From a checkpoint of a small sound classifier: batches of 256, 149.4 epochs.
Rows from block 11 of a small sound classifier, named by matrix and row number. Rows with one number belong to one channel. Each number is 128 + 32 x the weight over its row's rms, rounded and kept within 0 to 255. All counts start at 0. After the name is the row's rms in percent of the matrix's.
After each channel's rows are labels from the 100 clips, of 14848, where the channel reaches its highest value: "strongest on" is what is common among them. Only what is clearly more common there than usual is listed. The data: short read English sentences (LibriTTS-R). In brackets: how many of the 100, against the usual share in percent.
# convs0: first width-9 conv (model.blocks.11.convs.0.weight, 192x192x9, each kernel summed), inputs 0-191
# convs1: second width-9 conv (model.blocks.11.convs.1.weight, 192x192x9, transposed, each kernel summed), outputs 0-191

convs0.44 080 [113 142 155  83 184 157 110  97  93 148 137 112  95 147 134 134 100 139 151 107  98 155 166 105  80 149 129 144  87 158 139 147  90 148 210 164  91 194 115 126  78  70 126 138  97 151 147 186 146 143 132  87 150  83 115 128 194  80 122 176 155 128  87 164 161 117 158  71  87 158  93 137 118  97 107 172 107 137 227 141 131 111 123 111 172 105 146 124 155  98 190 176 104  76 138 170 172 158 137  82 108  97 147 127 149 103 162 105 105 203 128 125  93 137 105 169 130 189 155 103 143 113 114 129 123 171 152 145 135 101 114 143 148 116 104 137 172 129 121  50 128 174 110  88 152 174  86  92  89 158  78  82 105 112 111 146 153  97 112 156 100 168  15 135  82 174 127 106 129 124 151 129 121 117 124 127 127  78 101 132 112 118 146 131  89  80 100 143 124 137 147 129]
convs1.44 081 [146  98 116 105  78 229  96 131 148  79 110 119 139 117 142 107 162 169 156  84 177  93 155 136 166  92 140 121 119 110 105 119 133 101  96 149 117 105 226 160 154 159 146  55 117 117 119 148 135 102 109 140 116 111 168 184  98  88 150  95 134 154 124 124 196 116 163  94 121 124 119 124 162 160 141 102 123  96 154 172 123 112 150 114 133 157 170 156  86 128 125 121 162 119 119 174  75 112  92  68  83 121 148 132 132 107 153 147 118 107  73  88 121 155 167 124 129 127 127 137 126 194 181 139 169 102  48 147 121 132  99 124 146 160 128 125 175 156 128 118 143 140 104 124 113  93 106  81 136 131  87 188 116 198 154 157  80  75  58  92 200 171 132 151 127 126 145 144  89 188 170 155  94 139 130 121 155 120 148  98 170 144 123 182 110 131 149  59 100  82 173  80]
strongest on: voice: male (88 vs 46.2)

convs0.7 099 [152 111 161 133 112 139 142 114 140 112 178 136 131 150 151 139 113  82 166 106 115 107 150 119 155 111 132 194 159 139 208 150  65 113 135 116  95 134  78 136 178 127 122  79 111 159 120 127 128  83 149  84 120 188 151 138  94 142 136  45 130  87 153 109 145 131 102 197  96 165 115 110 162 101 105 158  61  86 155 122 147 127 116  91 130 154 131 126 138 120 111 157 100 124 110 142 149 145 124 116 117 103 113 111 122 120 138 100  94  99 121  95 146 107  95 107 103 188 138 146 129 115 188 156 170 147 131 110 157 186 116  96 119 165 105 148  98  84 180 144  91 144  65 129 122  86 156  97 148 131 110  97 140 105  70 103 166 133  81 119 113 116 147 138 159 138 148 141 143 181 255 187 160  74 140  85 124 121  30 174  86  90 175 146 104 104 104 141  95 133 145 113]
convs1.7 089 [101 122 133 174 141 141 151 121 133 102  78 113 128 159 141 152 128 149 109 117  95 132 115  74 150  79 154  99  42 152 171 141 153 133 143 146 113 161 123 103  58  98  89  88 113  88 125 130 187 117 173  73 141 148 134 108 112 143 143  77 151 242 128 170 130 117 145 110 163 107  36 105 114 132  86 127 150  68 133 139 122 129 134 131 161 114 143 128 168 174 182  86 154 107 121 161 159 176  56 109  84 107  81 100 128  66 174 153  99 110 140 132 125 135  77 145  64 130  97 104 163 129 165 119 167 100 125 134 117 128  99 119 120 135 114 170 140 131 163 135 167  92 105 165  87 132 149 151 167 197 125 163 165  98 175 140  87 178 110 156 109 137 117 136 159 147 156 136 101 172 188 159 106 145 168 227 109 154 121 164 166 154 140 102 150 114  90 130 122 126  93 127]
strongest on: voice: male (95 vs 46.2)

convs0.49 098 [ 93  92 161  90 140 114 169 161 153 223 113 110 120 131 210 142 134 132 153 124 149  86 137 114 148 143 156 115 146 122 128 108 119 169  79 146 117  97 174 164 178 142  95 128 134  63  97 132 146 136 156 125 103 108 124 146 133  86 128  98 175 185 142 110  77 118 117 191 132 118  84 117 135 120 139 129  85 136 145 156 135  63 207  83 130 110 183  84 153  81 121 151 127  65 133  72 155 153  83 132 169 186 102  78 106 116 140 148 126 106 104 109 105 166 133  76 147 118 126  80 128  99 146 183 148 128 120 169 123 113 150 197  53 153 167 133 146 105 129 122 118 167 127 138 111 157 158 221 150 132 117 153  63 104 155 112 148 119 132 126  41 102  69  97 105 175 120  62 131 154  75 118 121 133 116 148 155  87 114  88 123 145  77 131 123  86 128 149 133 123 112 114]
convs1.49 096 [164 117 153 103 134 143 110 134 174 117 161 110 127 149  93 119  58 149 160 103 163  70 157  95 152 140 142 195 109  97 113 182 138  94 172  98 102  81 138 110  94  89 101 136  73 182 103 150  69 213 108  72 140 115  68 137 173 123 110 164  85 110 150 130 138 125 101  92 147 180 109 143 137 160 174 183 110 150 169 154  96 155 129 135 145 172 126 173 145 160  79 199  96 136 140 155 155 104 103 115 104 124 114  71 107  82 112  99 121 116  70 108 133  77 110 169 126 114 131  78 132 171 130 118 175 117 163  93 105 142 193  78 141 127 202 117 105 101  76 117  89  97 127 109 135 101 135 105  77 140 195 160 125 127 100  95 123  82 164 159 123 103  85 155 134 141 100 168 165 115  90 138  82 130 107  99  86 102 152 137 103 146 159 144 144 146  61 153 105 119 143 169]
strongest on: voice: female (100 vs 53.8)

convs0.101 104 [162 169 114 132  86 106 133 163 145 117 164 126 145 171 164 130  99  94 163  95 128 128  81 147  92 141  97  95  90 118 136 150 122 187 132 119 124 107 122 119 119 138 163 132 135 116 146 221  68 134  84  60 108 142 109 162 128 126 179 134  99 119 139 180 142 125 151 120 102 106 106 124 126 135 117 110 143 136  86 133 172 205 107 115  79 116 118 146 152 119 160  58 112 127 123 108 164 131 193 137 133  11  97 127 124 116 132 111 201 195 169 101 120 114 130 154  82  90 177 143 147 103 159  96 133 124 147 112 115 124 103 111 174 141 105 184 134 114  93 150 114 169 133 162 155 116 112 117 135 212 126 110 103 198 196 141 131 138 110 125 204  80  95 195  90 134 161  71 128 101  97 144 152 147 137 130 104  76  91 114 121 140 107 107 157 114 138 124 112  60  52 133]
convs1.101 118 [122 158  63 127 107 164  80 124 111 170  72 200 177 130 137  74  99 100 109 116 122  99 149 154 106 118 107 154 143 121 115 112  67 107 146 138 105 108 151 133 161 123 152 129 122 162 108  74  80 206 122 125 117 104 150 115 115 101  83 102 141 121 136 144 121 150  99 159 143 198 111 124  32  48 194 113 150 108 137 116 130  76 101 111 100  80 217 101 140 131 119 145 113 101 102 134 136 132  91 112 180 103 124 113 129 126 111 126  92 142 137 143 154 132 132  54  47 157 167 141 142 148  45 179  63 103 120 118 104 171 144 163 127 140  87 139 107 154 158  90 166 133 145 108  84 120 104 137 112 180 147  85 209 152 119 135 171 135 143 159  87 112 126 142 139 113 123 109 141 201 135 151 121 188 153 119  80 116  88 152 120 128 148 129  78 108 101 149 150 154 128 167]
strongest on: voice: male (98 vs 46.2)

convs0.2 100 [112 131 194  96 162 125 120 197 141 157  88 103 107 139 126 106 104 179 112  68 156 105 221 128 125 139  84 135 157 136 105 142 121 104 144 139 118 122 101  82 124 141 135  94 146 127 108 153 112 100 109 204  78 175 146 131 130 120 122 135  75 170 155 109 144 111  96 112 105 156 152 135 175 144 152  80 175 122  66 128 136  71  88 159 122 159 134 133 113 114 115 177  76 130  93 131 130 129 123 159  69 167 133 113 172 130 163 175 152 164 105  87 136 100 142 158 105 110 167 128 122 171 176 159 154 163 181 164 120 156  85 110 117 108 162  55 187 140  85  81 167 161 163 143 188 123  79 126  75 154 139 125 140 122  82 182 110 122  74 149 131 136 137 112 115 125 149 102 186 120  66 113 156 191 121 160  84  99  47  96 161 138  89 142 160 145  96  77 143 139 120  97]
convs1.2 112 [114 112 164 134 137 116 161 168 143 146 137 171 124  51 167 171 180  84 115 104 145  62 147 147 172 130  70 157 132  89 184 147 138 119 119 116 146 148 158 124 113 109 140 104 119 166  88  85 133 151  80  91 198 112  88 144 138  99  36 104 125  64 122 163 104  99 128 151  95 120 108  59 131 110 172 167 122 160 144 145 121 109 138 124 104 116 187  87 109  77  95 104  73 116 103 139  65 123 102  82 107 156  72 123 135 103  73  83 104 152 111 142 138 143 125 103 148 121 135 134 147 122 108 207 101 130 135 143 130 156 155 125 128  99 154 111 146  69  62 178 107  82 119 179 153 134 128 147 107 192  85 128 173 101 152  68 126 117 120  92 143 123  56 104  80 134 132 110 126 118  77 141  96 101 102 125 133 141 153  76 114  99 113  78 137  93 135 165 124  41 127 133]
strongest on: voice: female (99 vs 53.8)

convs0.180 106 [119 112 100  94 128 182 108  99 125  88 124 175 184  13 167 113  71 149 103 116  91 157 114 110 107 111 173  80 117  82  90 109 129 129 153 118  79 151 106 124 147 142 127  74 127 122 127 180 139 130 136 136 124 137 165 160 128 167 182  93 120  91  75 187 120 150 115 117  73 152 126 149 163  55 104 121 156 131 140 140 143 182 148 126  57 123 148 174 171 183 107 198 110 132 113 126 155 139 156 132 116 115 146 104 127 100 118 110 143 142 139 115 134 125 131 204 103 139 115 116 101 161 107  76 166 111 101 137 137  79 122 170 176 157 157 121  89 160  98 154 141 108 114 149 115  89 186 178 124  92 177 150 195 177  81 130 134  80 111 102 139  65 133  77 117  86  97 138 104 147  68 151 181 132 115 110 160 131 158  76 168 109  76 107 139 107 144 174 120 123 182 126]
convs1.180 100 [100  93 102 124 121 125 176  95 107  97 128  99 159 165 138 125 162 150  69 130 121 111  94 103 113 113 123 135 152 222 156 136  59 123 188 142 162  94 117 172 142  93 165  96 190  70  80 115 147  76 129 129 117 104 119 136 157 177 172 146 128 161 147 120 146  91 127 119 116 100  61 101  61 168 143 162  89 132  89  90  78 180  89 163  47 108  76 134 154 118 150  59  75  91 158 141 134 117 157 163 109 124 144 161 114  91  47 121 112  93 161 157  54 135  95  89 154 137 157 119 159 109 135 117  95 151  84 156 138 125 123 150  89 102 102 121  95 158 148 118  93 110 122 110 105 145 112 106  99 152 121 101 100 156  68 124 140 108 142 183 147 109  85 118 127  94 103 111 152  82  62 126 151  85 129  88 111 110  88 126  93 127  99  74  84 123 141 148 135 113  68 109]
strongest on: voice: male (93 vs 46.2)

convs0.55 124 [138 111  79 119 113 119 161  44 157 163 128 124 150 124 176 121 100 163 153 186 192  97 107 132 132 131 145  68 136 118 102 124 172 119  83 155 102 103 173 114 118 140 166 128 190  80 168 144 120  95  82 214 142 111  87 106 149 129 124 128 161 181 136 183 189 120 132  95 204 100 113 170  79 172 131 158 158 115 108 143 118 126 107 116 125 118 130 138 155  82 156  85 128 102 146 160 155  99  50 149  89 151 169 149 155 121 155 197 107 194  94 191 132 158  82 134 185 144 144 114 175 120 141 100 111 105 140  80 126 113 161 160 198 129 128 159 129 115 134 105  91 104 161 127 127 155 151 170  91 121 119 163  61 121 133 193 156 144 121 153 163 117 131 148  94 155 108 164 130  65 109  99 153 151  51  87 152 123 154 135 137 152 109 148 132 140 108 141  86  86 122 129]
convs1.55 096 [148 142 146 133 186  95  68 137 121 147 112 118 147 149  79 102 123 100 134 142 110 111 110 164 189 119 141 145 108 101 105 139 103 140 156 148 140 114 144 119 192 142 159 160 133 157  95  29 130 125 135 176 127 124 149 145 113 120 158 185 144 108 181 108 118 126 182 110 131 106 125 134 149  93 133 102 138 123 157 147 169 225  93 153 161 137 127 147 155 104 118 163  70 170  72 123 179 142 161 128  79 104 194 217  52 144 108 168 132 124 180 170  85 121 113 175 142 117  73  52 132 188 154 127 197 114 151 119 116 188 130 164 102 104 116  99  96 126 146  79 103 162 112 153 100 134 121 152 176 161 126 147 157 120 166  52 153 167 113 113  81  81 151 144 143 178 159 101 125  69 111 143 186 136 146 134 133 128 147 100 153 136 113 123  99 139 107 149 166 106 130 153]
strongest on: voice: male (99 vs 46.2)

convs0.35 142 [150 111 155 120 133 125 163 193 153  67 119 134  78 137 145 132 151 160 149  55 176  93 225 119  95 149  95 106 146  91 135 123 117 113 103 150 163 146 133 138 163 152 122  55 103 195 140 102 100 117 139 183 117 143 157 151 135  84 123 101 130 144 147  75 126 142  91  45 111 108  79 117 144 139  86 143 121 128 133 129 124 127 137 145 154 100 167  98 126 102 118 127 130  99 122  49 132 115 117  47 158 107 159 143  74 128 122 137 131 138  72 146 112  94 119 147 113 126 130  93 121 150 192 166 145 112 150 114 168 255 126  72 187 136 166 108 160 107  76  78 126  79  68 160 207  74 124 110 138 125 152  96 106 116 122 122 120 159 113 125  88  99 114 127 119 112 151 129 131 103 102 128 122 143  89 138 113  94 101  82 130 151 118 121 145 127 103 124 135  92  76 112]
convs1.35 113 [149 117 157 133 134  82 125 123 134 124 142 180 130  77  98 150 142  53 177 141 140 136  99  17 100 170 137 129 117 146 149 152 189 132  86 105 103 147 141 157  90 112 154 100 146 124 146 204 114 123 116 144 108 151  98 105 167 105  87 142 171 126 145 117 148 138 115 119 130 140 135 142 119 112 128 156 137  79 114  90 120 110 102 145 144 109 215 113 118 141 136  63 116  88 111 119  42 126 106 152  81  75  80 178 131 134 101  82 130 102 140  60 224 156 160 167 135  75 162 128 165 125 139 120 110 128 122 146 136 134 114 124  96  83  96 136 125 104 117 172 135 141 132 140 242 137 136 136  99  92 105 132 193 121  94  95 143 195 188 131 170 132 135 132 145 124  96 111 129 159 133 157 107 168  99  32 127 133 177  78 138 127 149 109 137 123  81 137 138 128 134  99]
strongest on: voice: female (100 vs 53.8)

convs0.0 090 [156  72 129 130 107 158 121 112  65  78  85 143  87 174 118  59 122 125 130 169  93 150 124 146 100 166 128  89  56 181 100 129 120 141 175  68 143 145 159 196 158 141 172  62 116  56 161 100 107  95  94 142 172  95 141  89 152 127 137 104 134  71 107 121 157  71  85 169  99 147 140  97 100 107 106 152 143 191  85 153 147 134  79 142 116 119 115 120 162 108 132 106 103 101 146 159 102  99 187 136 130 144 104 147 148 154 141 136 110 112 149 120 167 119 128 132 150 101 108 157 124 151  91 133 143 172 151 103 103  50 123  73 148  38  72  69 105 194 116 129 149  75 124 118 149  93 172 125 127 108 141 156  68  81 160 140 137 103 144 137 193 155 177 123 132 126  59  97 154 111 116  77 131 100 100 117 124 117 130 105 131 113  91 138 164 122  81 148 152 143  92 140]
convs1.0 080 [196 144 115 144 192  49 132 181 147 149  89 116 123 133 114 149 147 134 120  91 140  73 136  82 168 125 136  96 152  99 142 129 158 150 145 131 124 131  90 110 122 175 128  99 127 107 129 135  97 172 129 102 114 116 163  85 126 138 153  99 147 170 110 149 142 128 130 152 144 176 111 136 133 144 140 112 118  68 193 127 160 160 128 102  97 124  91 138 119  86  69 112  68 122 155 173 149 110  89 150 169 132 106 114 125 125 142 141 130  85 126 114 163 107 141 167  95 178 135 143 224  75 169 163 112 147 112  94 182 237 116 117 159 123 131  87 100 117  99 157 110 140 104 160 157 160 127 160 143 125 120  86 121 138 146 122 135 137   0 134 154 144 118 165  91  93 152 148 156 196 173 114 152  81 122  67  99  78 121 121  66 133  64 155 111 181 131 147 106  90 138 144]
strongest on: voice: male (91 vs 46.2)

convs0.161 111 [186 148 185 169 123 153 145 134 137 130 180  87 160 137 140 155 105 153 150  51  68 124 144  92  79 147 126  87  97 117 178  98 127 136 153 110 101  79 101  77 154 145 119 135 100 122 173 124  89 171 106 208 113 147 131 151 122 120  91 139 117 120  57 130 141 119 121 158  89 164 169 128 133  85  67 110 100 127 149  77  83 159 130 129  77 127 159 145 198 174 168 117 139 176 147 145 152 162  84 165 162 119 123 162 123 138 147 109 120  59 142 180 110 157 197  96  98 126 111 142 125 134 115 113 137  91 115 163 108 125  84 128  58 141  92 190 172 116 101 111 113 115 128 119 165 141 155  99 104 139 121 112 111 125 156 135 162 206 107  95 126 128 109 111 124 204 135 135 110 107 123 151 105 112 159  82 209 148 113  95  63 116 127  99  99 132 122 205  87 125 167  84]
convs1.161 102 [109 129  74 125  84 142 175 104 100 148 100 161 117  90 158 191 184 152  56 106 204 117 118 123 157 124 137 191 179 132 175 109 114  73 137 132 158 126 193 110  77 117 133 102 125 145 146 158 104 103 114  82 112  84 124 159 115 104 181 147 121 159 129 176 163 125 193 167 115 142 154 200 110  77 112 120 153  95 161 148  85 152 144 124 161 158 176 125  67 141 160 155 140 147 125  90 122 132 173 150  97 114 163  95 159 165 143 141 117 112 126  74 154 186 118 143 228 131 129 139 109 150 138 205 120 128 123 103 189 150 150 111 134 128 118 120 160 147 123 160 138 101  74 129  71 161  66 110 161 135  46 153 145 154 106 177 115 122 130  98 100 147 125 154 148 129 134 152 119 101  95 123 182 110 128 126 156 117 113 144 105 104  99 100 162 145 173  40 142 146 135 124]
strongest on: voice: male (99 vs 46.2)

convs0.57 119 [130  49 145 155 118 131 154 157 108  68  67 107 105 168 163 167 144 109 105 194 144 119 132 133  91  98 156 128 118 121  93 147  36  73 112 102 115 148 107 122 137  96  77 152 118 135 155 129 135 106 161 139 133 134 142  87  97 106  89 102 181 113 123 174 157 148 177  43  67 148 145 153 176 110 117  74 130 120 147 128 125 101 138 113 125 137  63 132 135 150 130 106 172 142 111 142  85 116 124 108 127 115 159 158 136 140 102  86 101 131  79 112 150  88 100 123 144 170  78 139 120 108 139 175 101 125 212 105 190 130 166  93 140  90 105 151 120 130  82 170 177 104  96 148 255 132 151 116 107 112 132 105 157 176  88 101  99 109  67 152 140 128 140 101 103 116 114 157  91 103 123 152 147 175 120 149 133 179 194 111 163  65 117 147 149 135 178 132 149 120 106 113]
convs1.57 117 [151 176 122 116 185  84 134 148 158 163 184 163 107 107 160 141 140 137  95  67 153 117 151 104 149 137 162 144 184 100 146 114 159 134 124 104 126 128 129 108  91 165 127 131 109  74 125 152 111  80 128 129  78 122  99 158  76 208  84 114  69 169 165 146 103 132 162 149  77  65 126 109  94 176  87 114 196  94  95 126 129 138 122 144 135 149 155  93  89 137 107 120  95 143 110 143 175 107 140  64 111 149 184 140 136 203 233 118 174 125  97 117 136 130  90 131 103 157 102 135 163 143 121 108 176 135 157  96 117 189 122  94 168 133  93  98 161 113 156 124  34 154 149 141 132 116 136 171 156 133  70 115  63  90  77 153 135 125 126 127 139 134 122 171 128 100 154 156 133 120 111 128 133 138 188 177 183 102 109 141 131 147 123 112 103 134 178 103  42 112 133 149]
strongest on: voice: female (100 vs 53.8)

convs0.136 098 [111 161  89 156 111 134  78 190 101 130 161 115 170 160 143 150  92 156 122 104  66  84 118 122 169 117 162 157 123 118 132 162 147 154 102 164 131 129 110 126  47 134 167 101 135 142 134 108 121  74 126 124 156  42  91 186  81 146 143 110 134 135 113 130 134  85 105  44 131 152 134 110 112 146 141 117 159 152 120 109 120 105 220 177  99 107 122 118 159 135 151 168 148 128 148 116 142 141 137 156 133 192 161 119 185  84 125 213 121 112  98 113 108 145 100 170 155 148  80  70 149  79 125 187 130 139 130 106  84 127 171 147  69 187 183 140 131 157 102 151 118 193 128 128 150 149 117 176 108 172 194 150 143 102 144 136 124 107 142 146 178 125 152  92  80 143 159 129 124 106 133 186 163 133 135 110  93  88 120 136 168  85 157  28 105  95 124 145 117 138 135  98]
convs1.136 097 [169 128 197 151 157 113 133 204 155 170 116 193 128 124 100 140 174 132 172 101  71  70 180 138 126 149 145 110  49 170 131  89 149 164 142 168  87 132 152 146 161 136 125 154 101 137 114 130 139 120 152 109 123 217 135 168 147 141  99 142 134  94 102 137 150 128 118 170 158 122  99 108 173 226 129 117 155 146 185 171  91 166  81 129 132 144 159 163 165 132 151 141 144 150 130 125 104 110 114  42 113 156  80 104 106 141 127 124 151 110 202 125  98 135 112 147  93 136 185 162 151 147 163 100 128 191 128 128 136 145 103  95 157 144 166 143 149 156  99 148 114 156 131 107 189 109 169 175 150 182 122 132 149  95 137 100  50 129 136  88 103 122 112 200 145 144 135 148 141 121 135 111 148 109 144 144  80 142  88 102 139 147 105 141 131 209 126 126 137 170 210 115]
strongest on: voice: female (96 vs 53.8)

convs0.109 097 [127 100 109 148  87 143 173 111 134 190 148  67 126 136 104  75 150 133 135 130 113 159 132  80 114 209 101  93 195  80 155 108  93 134 190 112  57 160 149 121 122 140 137 166 159 141 111 101 112 143 200  94  84  98 102 155  91 153 115 146 116 116 174 121 150 109 125 126 110  97 171 158 110  92 112 109 121 153 152 161 139  97 143 141 135 169 118 103 138 165 166  99 154 149 101 102 159 160 106  81  81 131 148 116 101 123  83  72  86  90 177 138 153 126  59 165 152  90 135 125 103  85 140 132 154 124 163 146 134 126  94 111 104 131  49  87 122 145 140  43 149 110 194 105 163 175 146 104 120 122  70 195  74  77 124  62 143 135 102 168 104  86 126  92 128 190 132 166 142 209 160 137 138 119  97 139 130 166 139  98 147 158 129 132 138 159 163 116 134 122 172 120]
convs1.109 101 [ 68 127  90 134 113 165 163 133 130 122 126  73 168 130 140 126 131 113 134 131 200 164  80 122 100  46  82 139  88  72 134 173 102 137 151 128 180 197  67 109 124 143 138 101 116 104 159 154 142 114 109 148 135 126 134 108 115 172 102 142 139 104 164 126  45 151 155 127 132  86  57 119  97 150 125 142 152  88 104 150 127 125 130 133 127 143 126 146 169 114 173 141 123 143 186 208 169 156 163 188 121 179 110 184  68 154 176 167 134  99  98 114  87  97 103 127 122 137 100 111 101 186 183 106 116 119 139  78 123 154 149 174  94 136  80 135 148  98 136  86 122 116 105 118 155  94 161 129 170 167 165 151  91  62 103 197 138 109 110 103 140 150  90 132 136 138 160 188 110 141 101 162 112  79 189 147 160  76 151 141 108 101 100 165 125 113 169 113 192 166 123 139]
strongest on: voice: female (81 vs 53.8)

convs0.166 105 [151 137 147 181 116 158 135  94  83  88 183 157  77 177 167 200 144 214 103 129 118 107  85 129 117 133 129 114 102 168 104 147 101  93  93 138 150 127 143 125 105 152 140 168 106 125  87  86 121 104 135  94  72  81 172 104  71 145  84  96 113 134 158 128 124 105 131 152 117  76 163 155  74 151  84 152 108 150 169 132 123  76  93 193  84 121 145 165 167 125 124 129  92 144 111 143 104 122 143 128 154 160 122 179 202 164 137 208 182 174 190 129 110 179 173  84 104 114 176 151 153 184 166 109 136 131 165 107 134  68 181 102 167 141 149 156 100  72 151 117  87 136  95 168  82  98 139  87 175 149 135 182  98 117 160  95 129 117 134 133 161 100 115 107 167 148 113 167  75 111 103  67 107 135 147 121 157 141 105  92 116 121  95 147 103 110 140  98 119 120 124 134]
convs1.166 082 [147 164 144  86 129 137 122 126 135 105  79 172 139 149 167 118 120 100 135 124  80  93  99 108 134 103 111 202 134 174 136  41 118 130 116 124 187 150 134 110 106 179 135 102 117 167 129 196  68 178 129 119 143 141 106 112 115 110 139  67 137 108 178 121 119 144 163 186 101 110 161 132 137 120 105 127 101 106  90 147 155 178 155 139 163 151 121 131 110  58 100 153 131  99 150 155 166 138 137 155  90 138  80 120 108 118 144 105 166 129 147  92  52 129  74 191  88  79 126 136  57  99  71  65 102 108 135 135 145 173 156 186  89 142 150 115 156 133 143  45 168 139 149 148 111 125 144 161 142  93 210 125 167 127 161  64 135  91 121 163 109  87 126 166 110 148  91 167 154 110 106 136 113 114 161 141 102 163 180  68 147  85 110 168 153 147  99 127 102 167 127  81]
strongest on: voice: male (92 vs 46.2)

convs0.173 094 [101 201 118 100 136 114 110 172 164  70  82  74 138 146 149 102 143  96 129 103 141 117 147 155 126 152 156 159 132 105 139 131  69 142 123 138 113 197 108 150  73 136 113 210 167 166 159 173 200 131  84 134 107 122 161 144 134 126 115 149 119  95 135 131 139 155 131 126 123  81  98 187  83  85 111 165 170 173 160 165  94  81 173 140 115 105 129 110  77 126  85 178 163 154 173 121 135 132 116 122 148 132 144 131 168 176  97 139 170 143 106 177 128 106 131 167 120 115 134 155  92 128 176  61 150  83 121 136 177 146 105 122 134 154 161 201 126 106 167 142  93  81 142 157  86 104 117 142 170 109 171 119  95 120 145 128 109 149  97  42 133 139 107  74 153 150  88 122 122  66 177 144 121 187 119 172 101 118 194 149  94 117  87 168  64 162 121 103  73 126 115 121]
convs1.173 111 [157   0 150 178 147 148 122 113 105 146 117 151 112 100  88 107 131 158 187 129 109 143  99 137 171 156 155 139 106 107  92 118  96 112 138 124 140 147  62 142 148 129 178  80 133 177 125 144  79 130  80 133  60 105 152 158  99 142 107 146 108 136 121 139 207 105 141 142 152  94 159 120 141 105 137 135 153  87 146 128 134 193  62 137  84 164 114 156 194  89 157 141 130 130 109  57  80 128 118 120 160  98 145  63 135 103 160 152 114  86 127  70 117 160 127 148 175  99 150 133 161 160 107  67 139 106  90 106 169  96 125  68 129  68 118 181 131 153 174 114 114 136 132 124 173 116  92 138 107 147 130 106 135  72 134  69 125 102 111 178  87 136 177 145 156 157 128  83 111 135 139  85 178 114 151  94  97 110 144  88 105  97 170 170 172 102 171 127 159 163 151 136]
strongest on: voice: female (98 vs 53.8)

convs0.20 095 [139 105 123 144 136 139 153 148  67 194 159  90  92  78 129  97 133 138 133  89 129 125 161 120 164  97 121  78 132 103 104  98 122 124 102 154  96 181 143 129  93 138 137  87 137 134 134 131 130 173  64 136 153  92 129 142  93 146  48 182 123 147  89 107 127 142 102 206 189 149 153 206 150 119 145 142 174  87  94 133  96 119 142 118 128  92 116 145 130  99 126 141 107 115 123 167 143 144 195 108 167 130 117 150  86 116 142 121 103 174 146 102 100  75 139 100 152 125 167 104 109 103 120 109 101  89 155 124 133 109 114 137 119 122 122 132  97 141  95 122 119 140 146 143 133 112  88 124 152 139 154 212 152 211 121 160 133 115 189 149 138 143  78 141 110  76 111 200 134  63 116  50 170 161 172 118  46  66 128 107 134 170  78 132 135 155  96 150 195 178  56 127]
convs1.20 095 [128 165 138 149 185  54 125 159 138 114 133  96 189 117  77 138 111 164 155  77 126 142 100 137 106 132 174 143 138 117 138 122 170 124 210 116 143  90 125 136 153 122 135 122 101  98 142 163 137 101 128 178 117 129 117  95  95 123 170 116 145 138 202 133 114 107 135 116  80 147 123 126  52 104 113  98 157 136 153  79 130 165  67 131 153  98  86 157 216 177  79 146 103  90 103  61 164 144 117 150 132  77 115  87 149  97  91 110 119 151 101  60 121  76 116  86 105  77 107 117 145 113 156 198 154 157 192 143 149 131 115 181 129  77 147 123 142 144 165 191 106 192 146 150 111 112  94 125 163 123 124  53 120 121  98 149 114 142 165 166 135 160 114 145 121 120 118 157 143 130  91 100 110 122  69 140 129 107 191 113  85 168 108 168  99 108 136 207 113 131  99 165]
strongest on: voice: male (86 vs 46.2)

convs0.104 103 [109 158 104 114 181 174 138  86 158  90 108 132  44 105 176 122 156 162 108 111 164 104  62 142 193 126 115 116  78  89  98 123 126  88 195 127 132 102  93 114 169 117 112 108 231  89 125 148 138 119 112  89  91 182 122  77 130 100 197 157 150  82 144 100 123 123 159 144 104 103  94 168 122 160 146 130  99 107 134 128  76 170 151  91 115 146 114 143 130 131 141 131 127 112 189 158 196  67 135 225 161 143 127  86  89 147  89 175 119 152 149 132 112 121  96 177 118 107 106  81 119 139 115 140 158 108 124 119 129 137 149  71 104 125 186 135  84 141 114 120 102 106  79 135 134 110 109 146 102 100 113 136 170 117 107 108 111  46 142 124 149 108 135 147 145 107 125  87 177 189  55 125 110  83 126 127 107  88  90 125 143  66  89 132 118 123 145 172 140 144  95 153]
convs1.104 110 [149  73 150 144 109 149 191 112 132 158 183 118 166 167  81 176 120 200 137 115 136 118 111 140 156 101 130 119 105 104 135 159 153 182 151 134 136 157 107 117 200 112 131 126 115  84 148 132 155 148 152 175 149 109 176 139 171 108 176 145 165 143 112 167 148 108 128 134 126 115 155 133 147 107 121 136 136 195  93 169 150 182 160 140 177  69 125 160 204 173 160 126 115  65 139 156 158 169 163 100 103 124 144 174 167 142 133 112 186 184 210 195 138 160 164 140 195 201  94 102 153 155 122 132 142 141 116 136 118  99 110 163 147 161  93 156 163 171 161 110 198 145 148 155 126 141 164 133 166  90 123 158 138 170 171 126 160 129  94 188 152 179 170 131 148 147 161 156 138 165 109 146 188 185 141 139 126 160 161 145 137 122 180 138 116 143 102 163 166 122 100 120]
strongest on: voice: male (95 vs 46.2)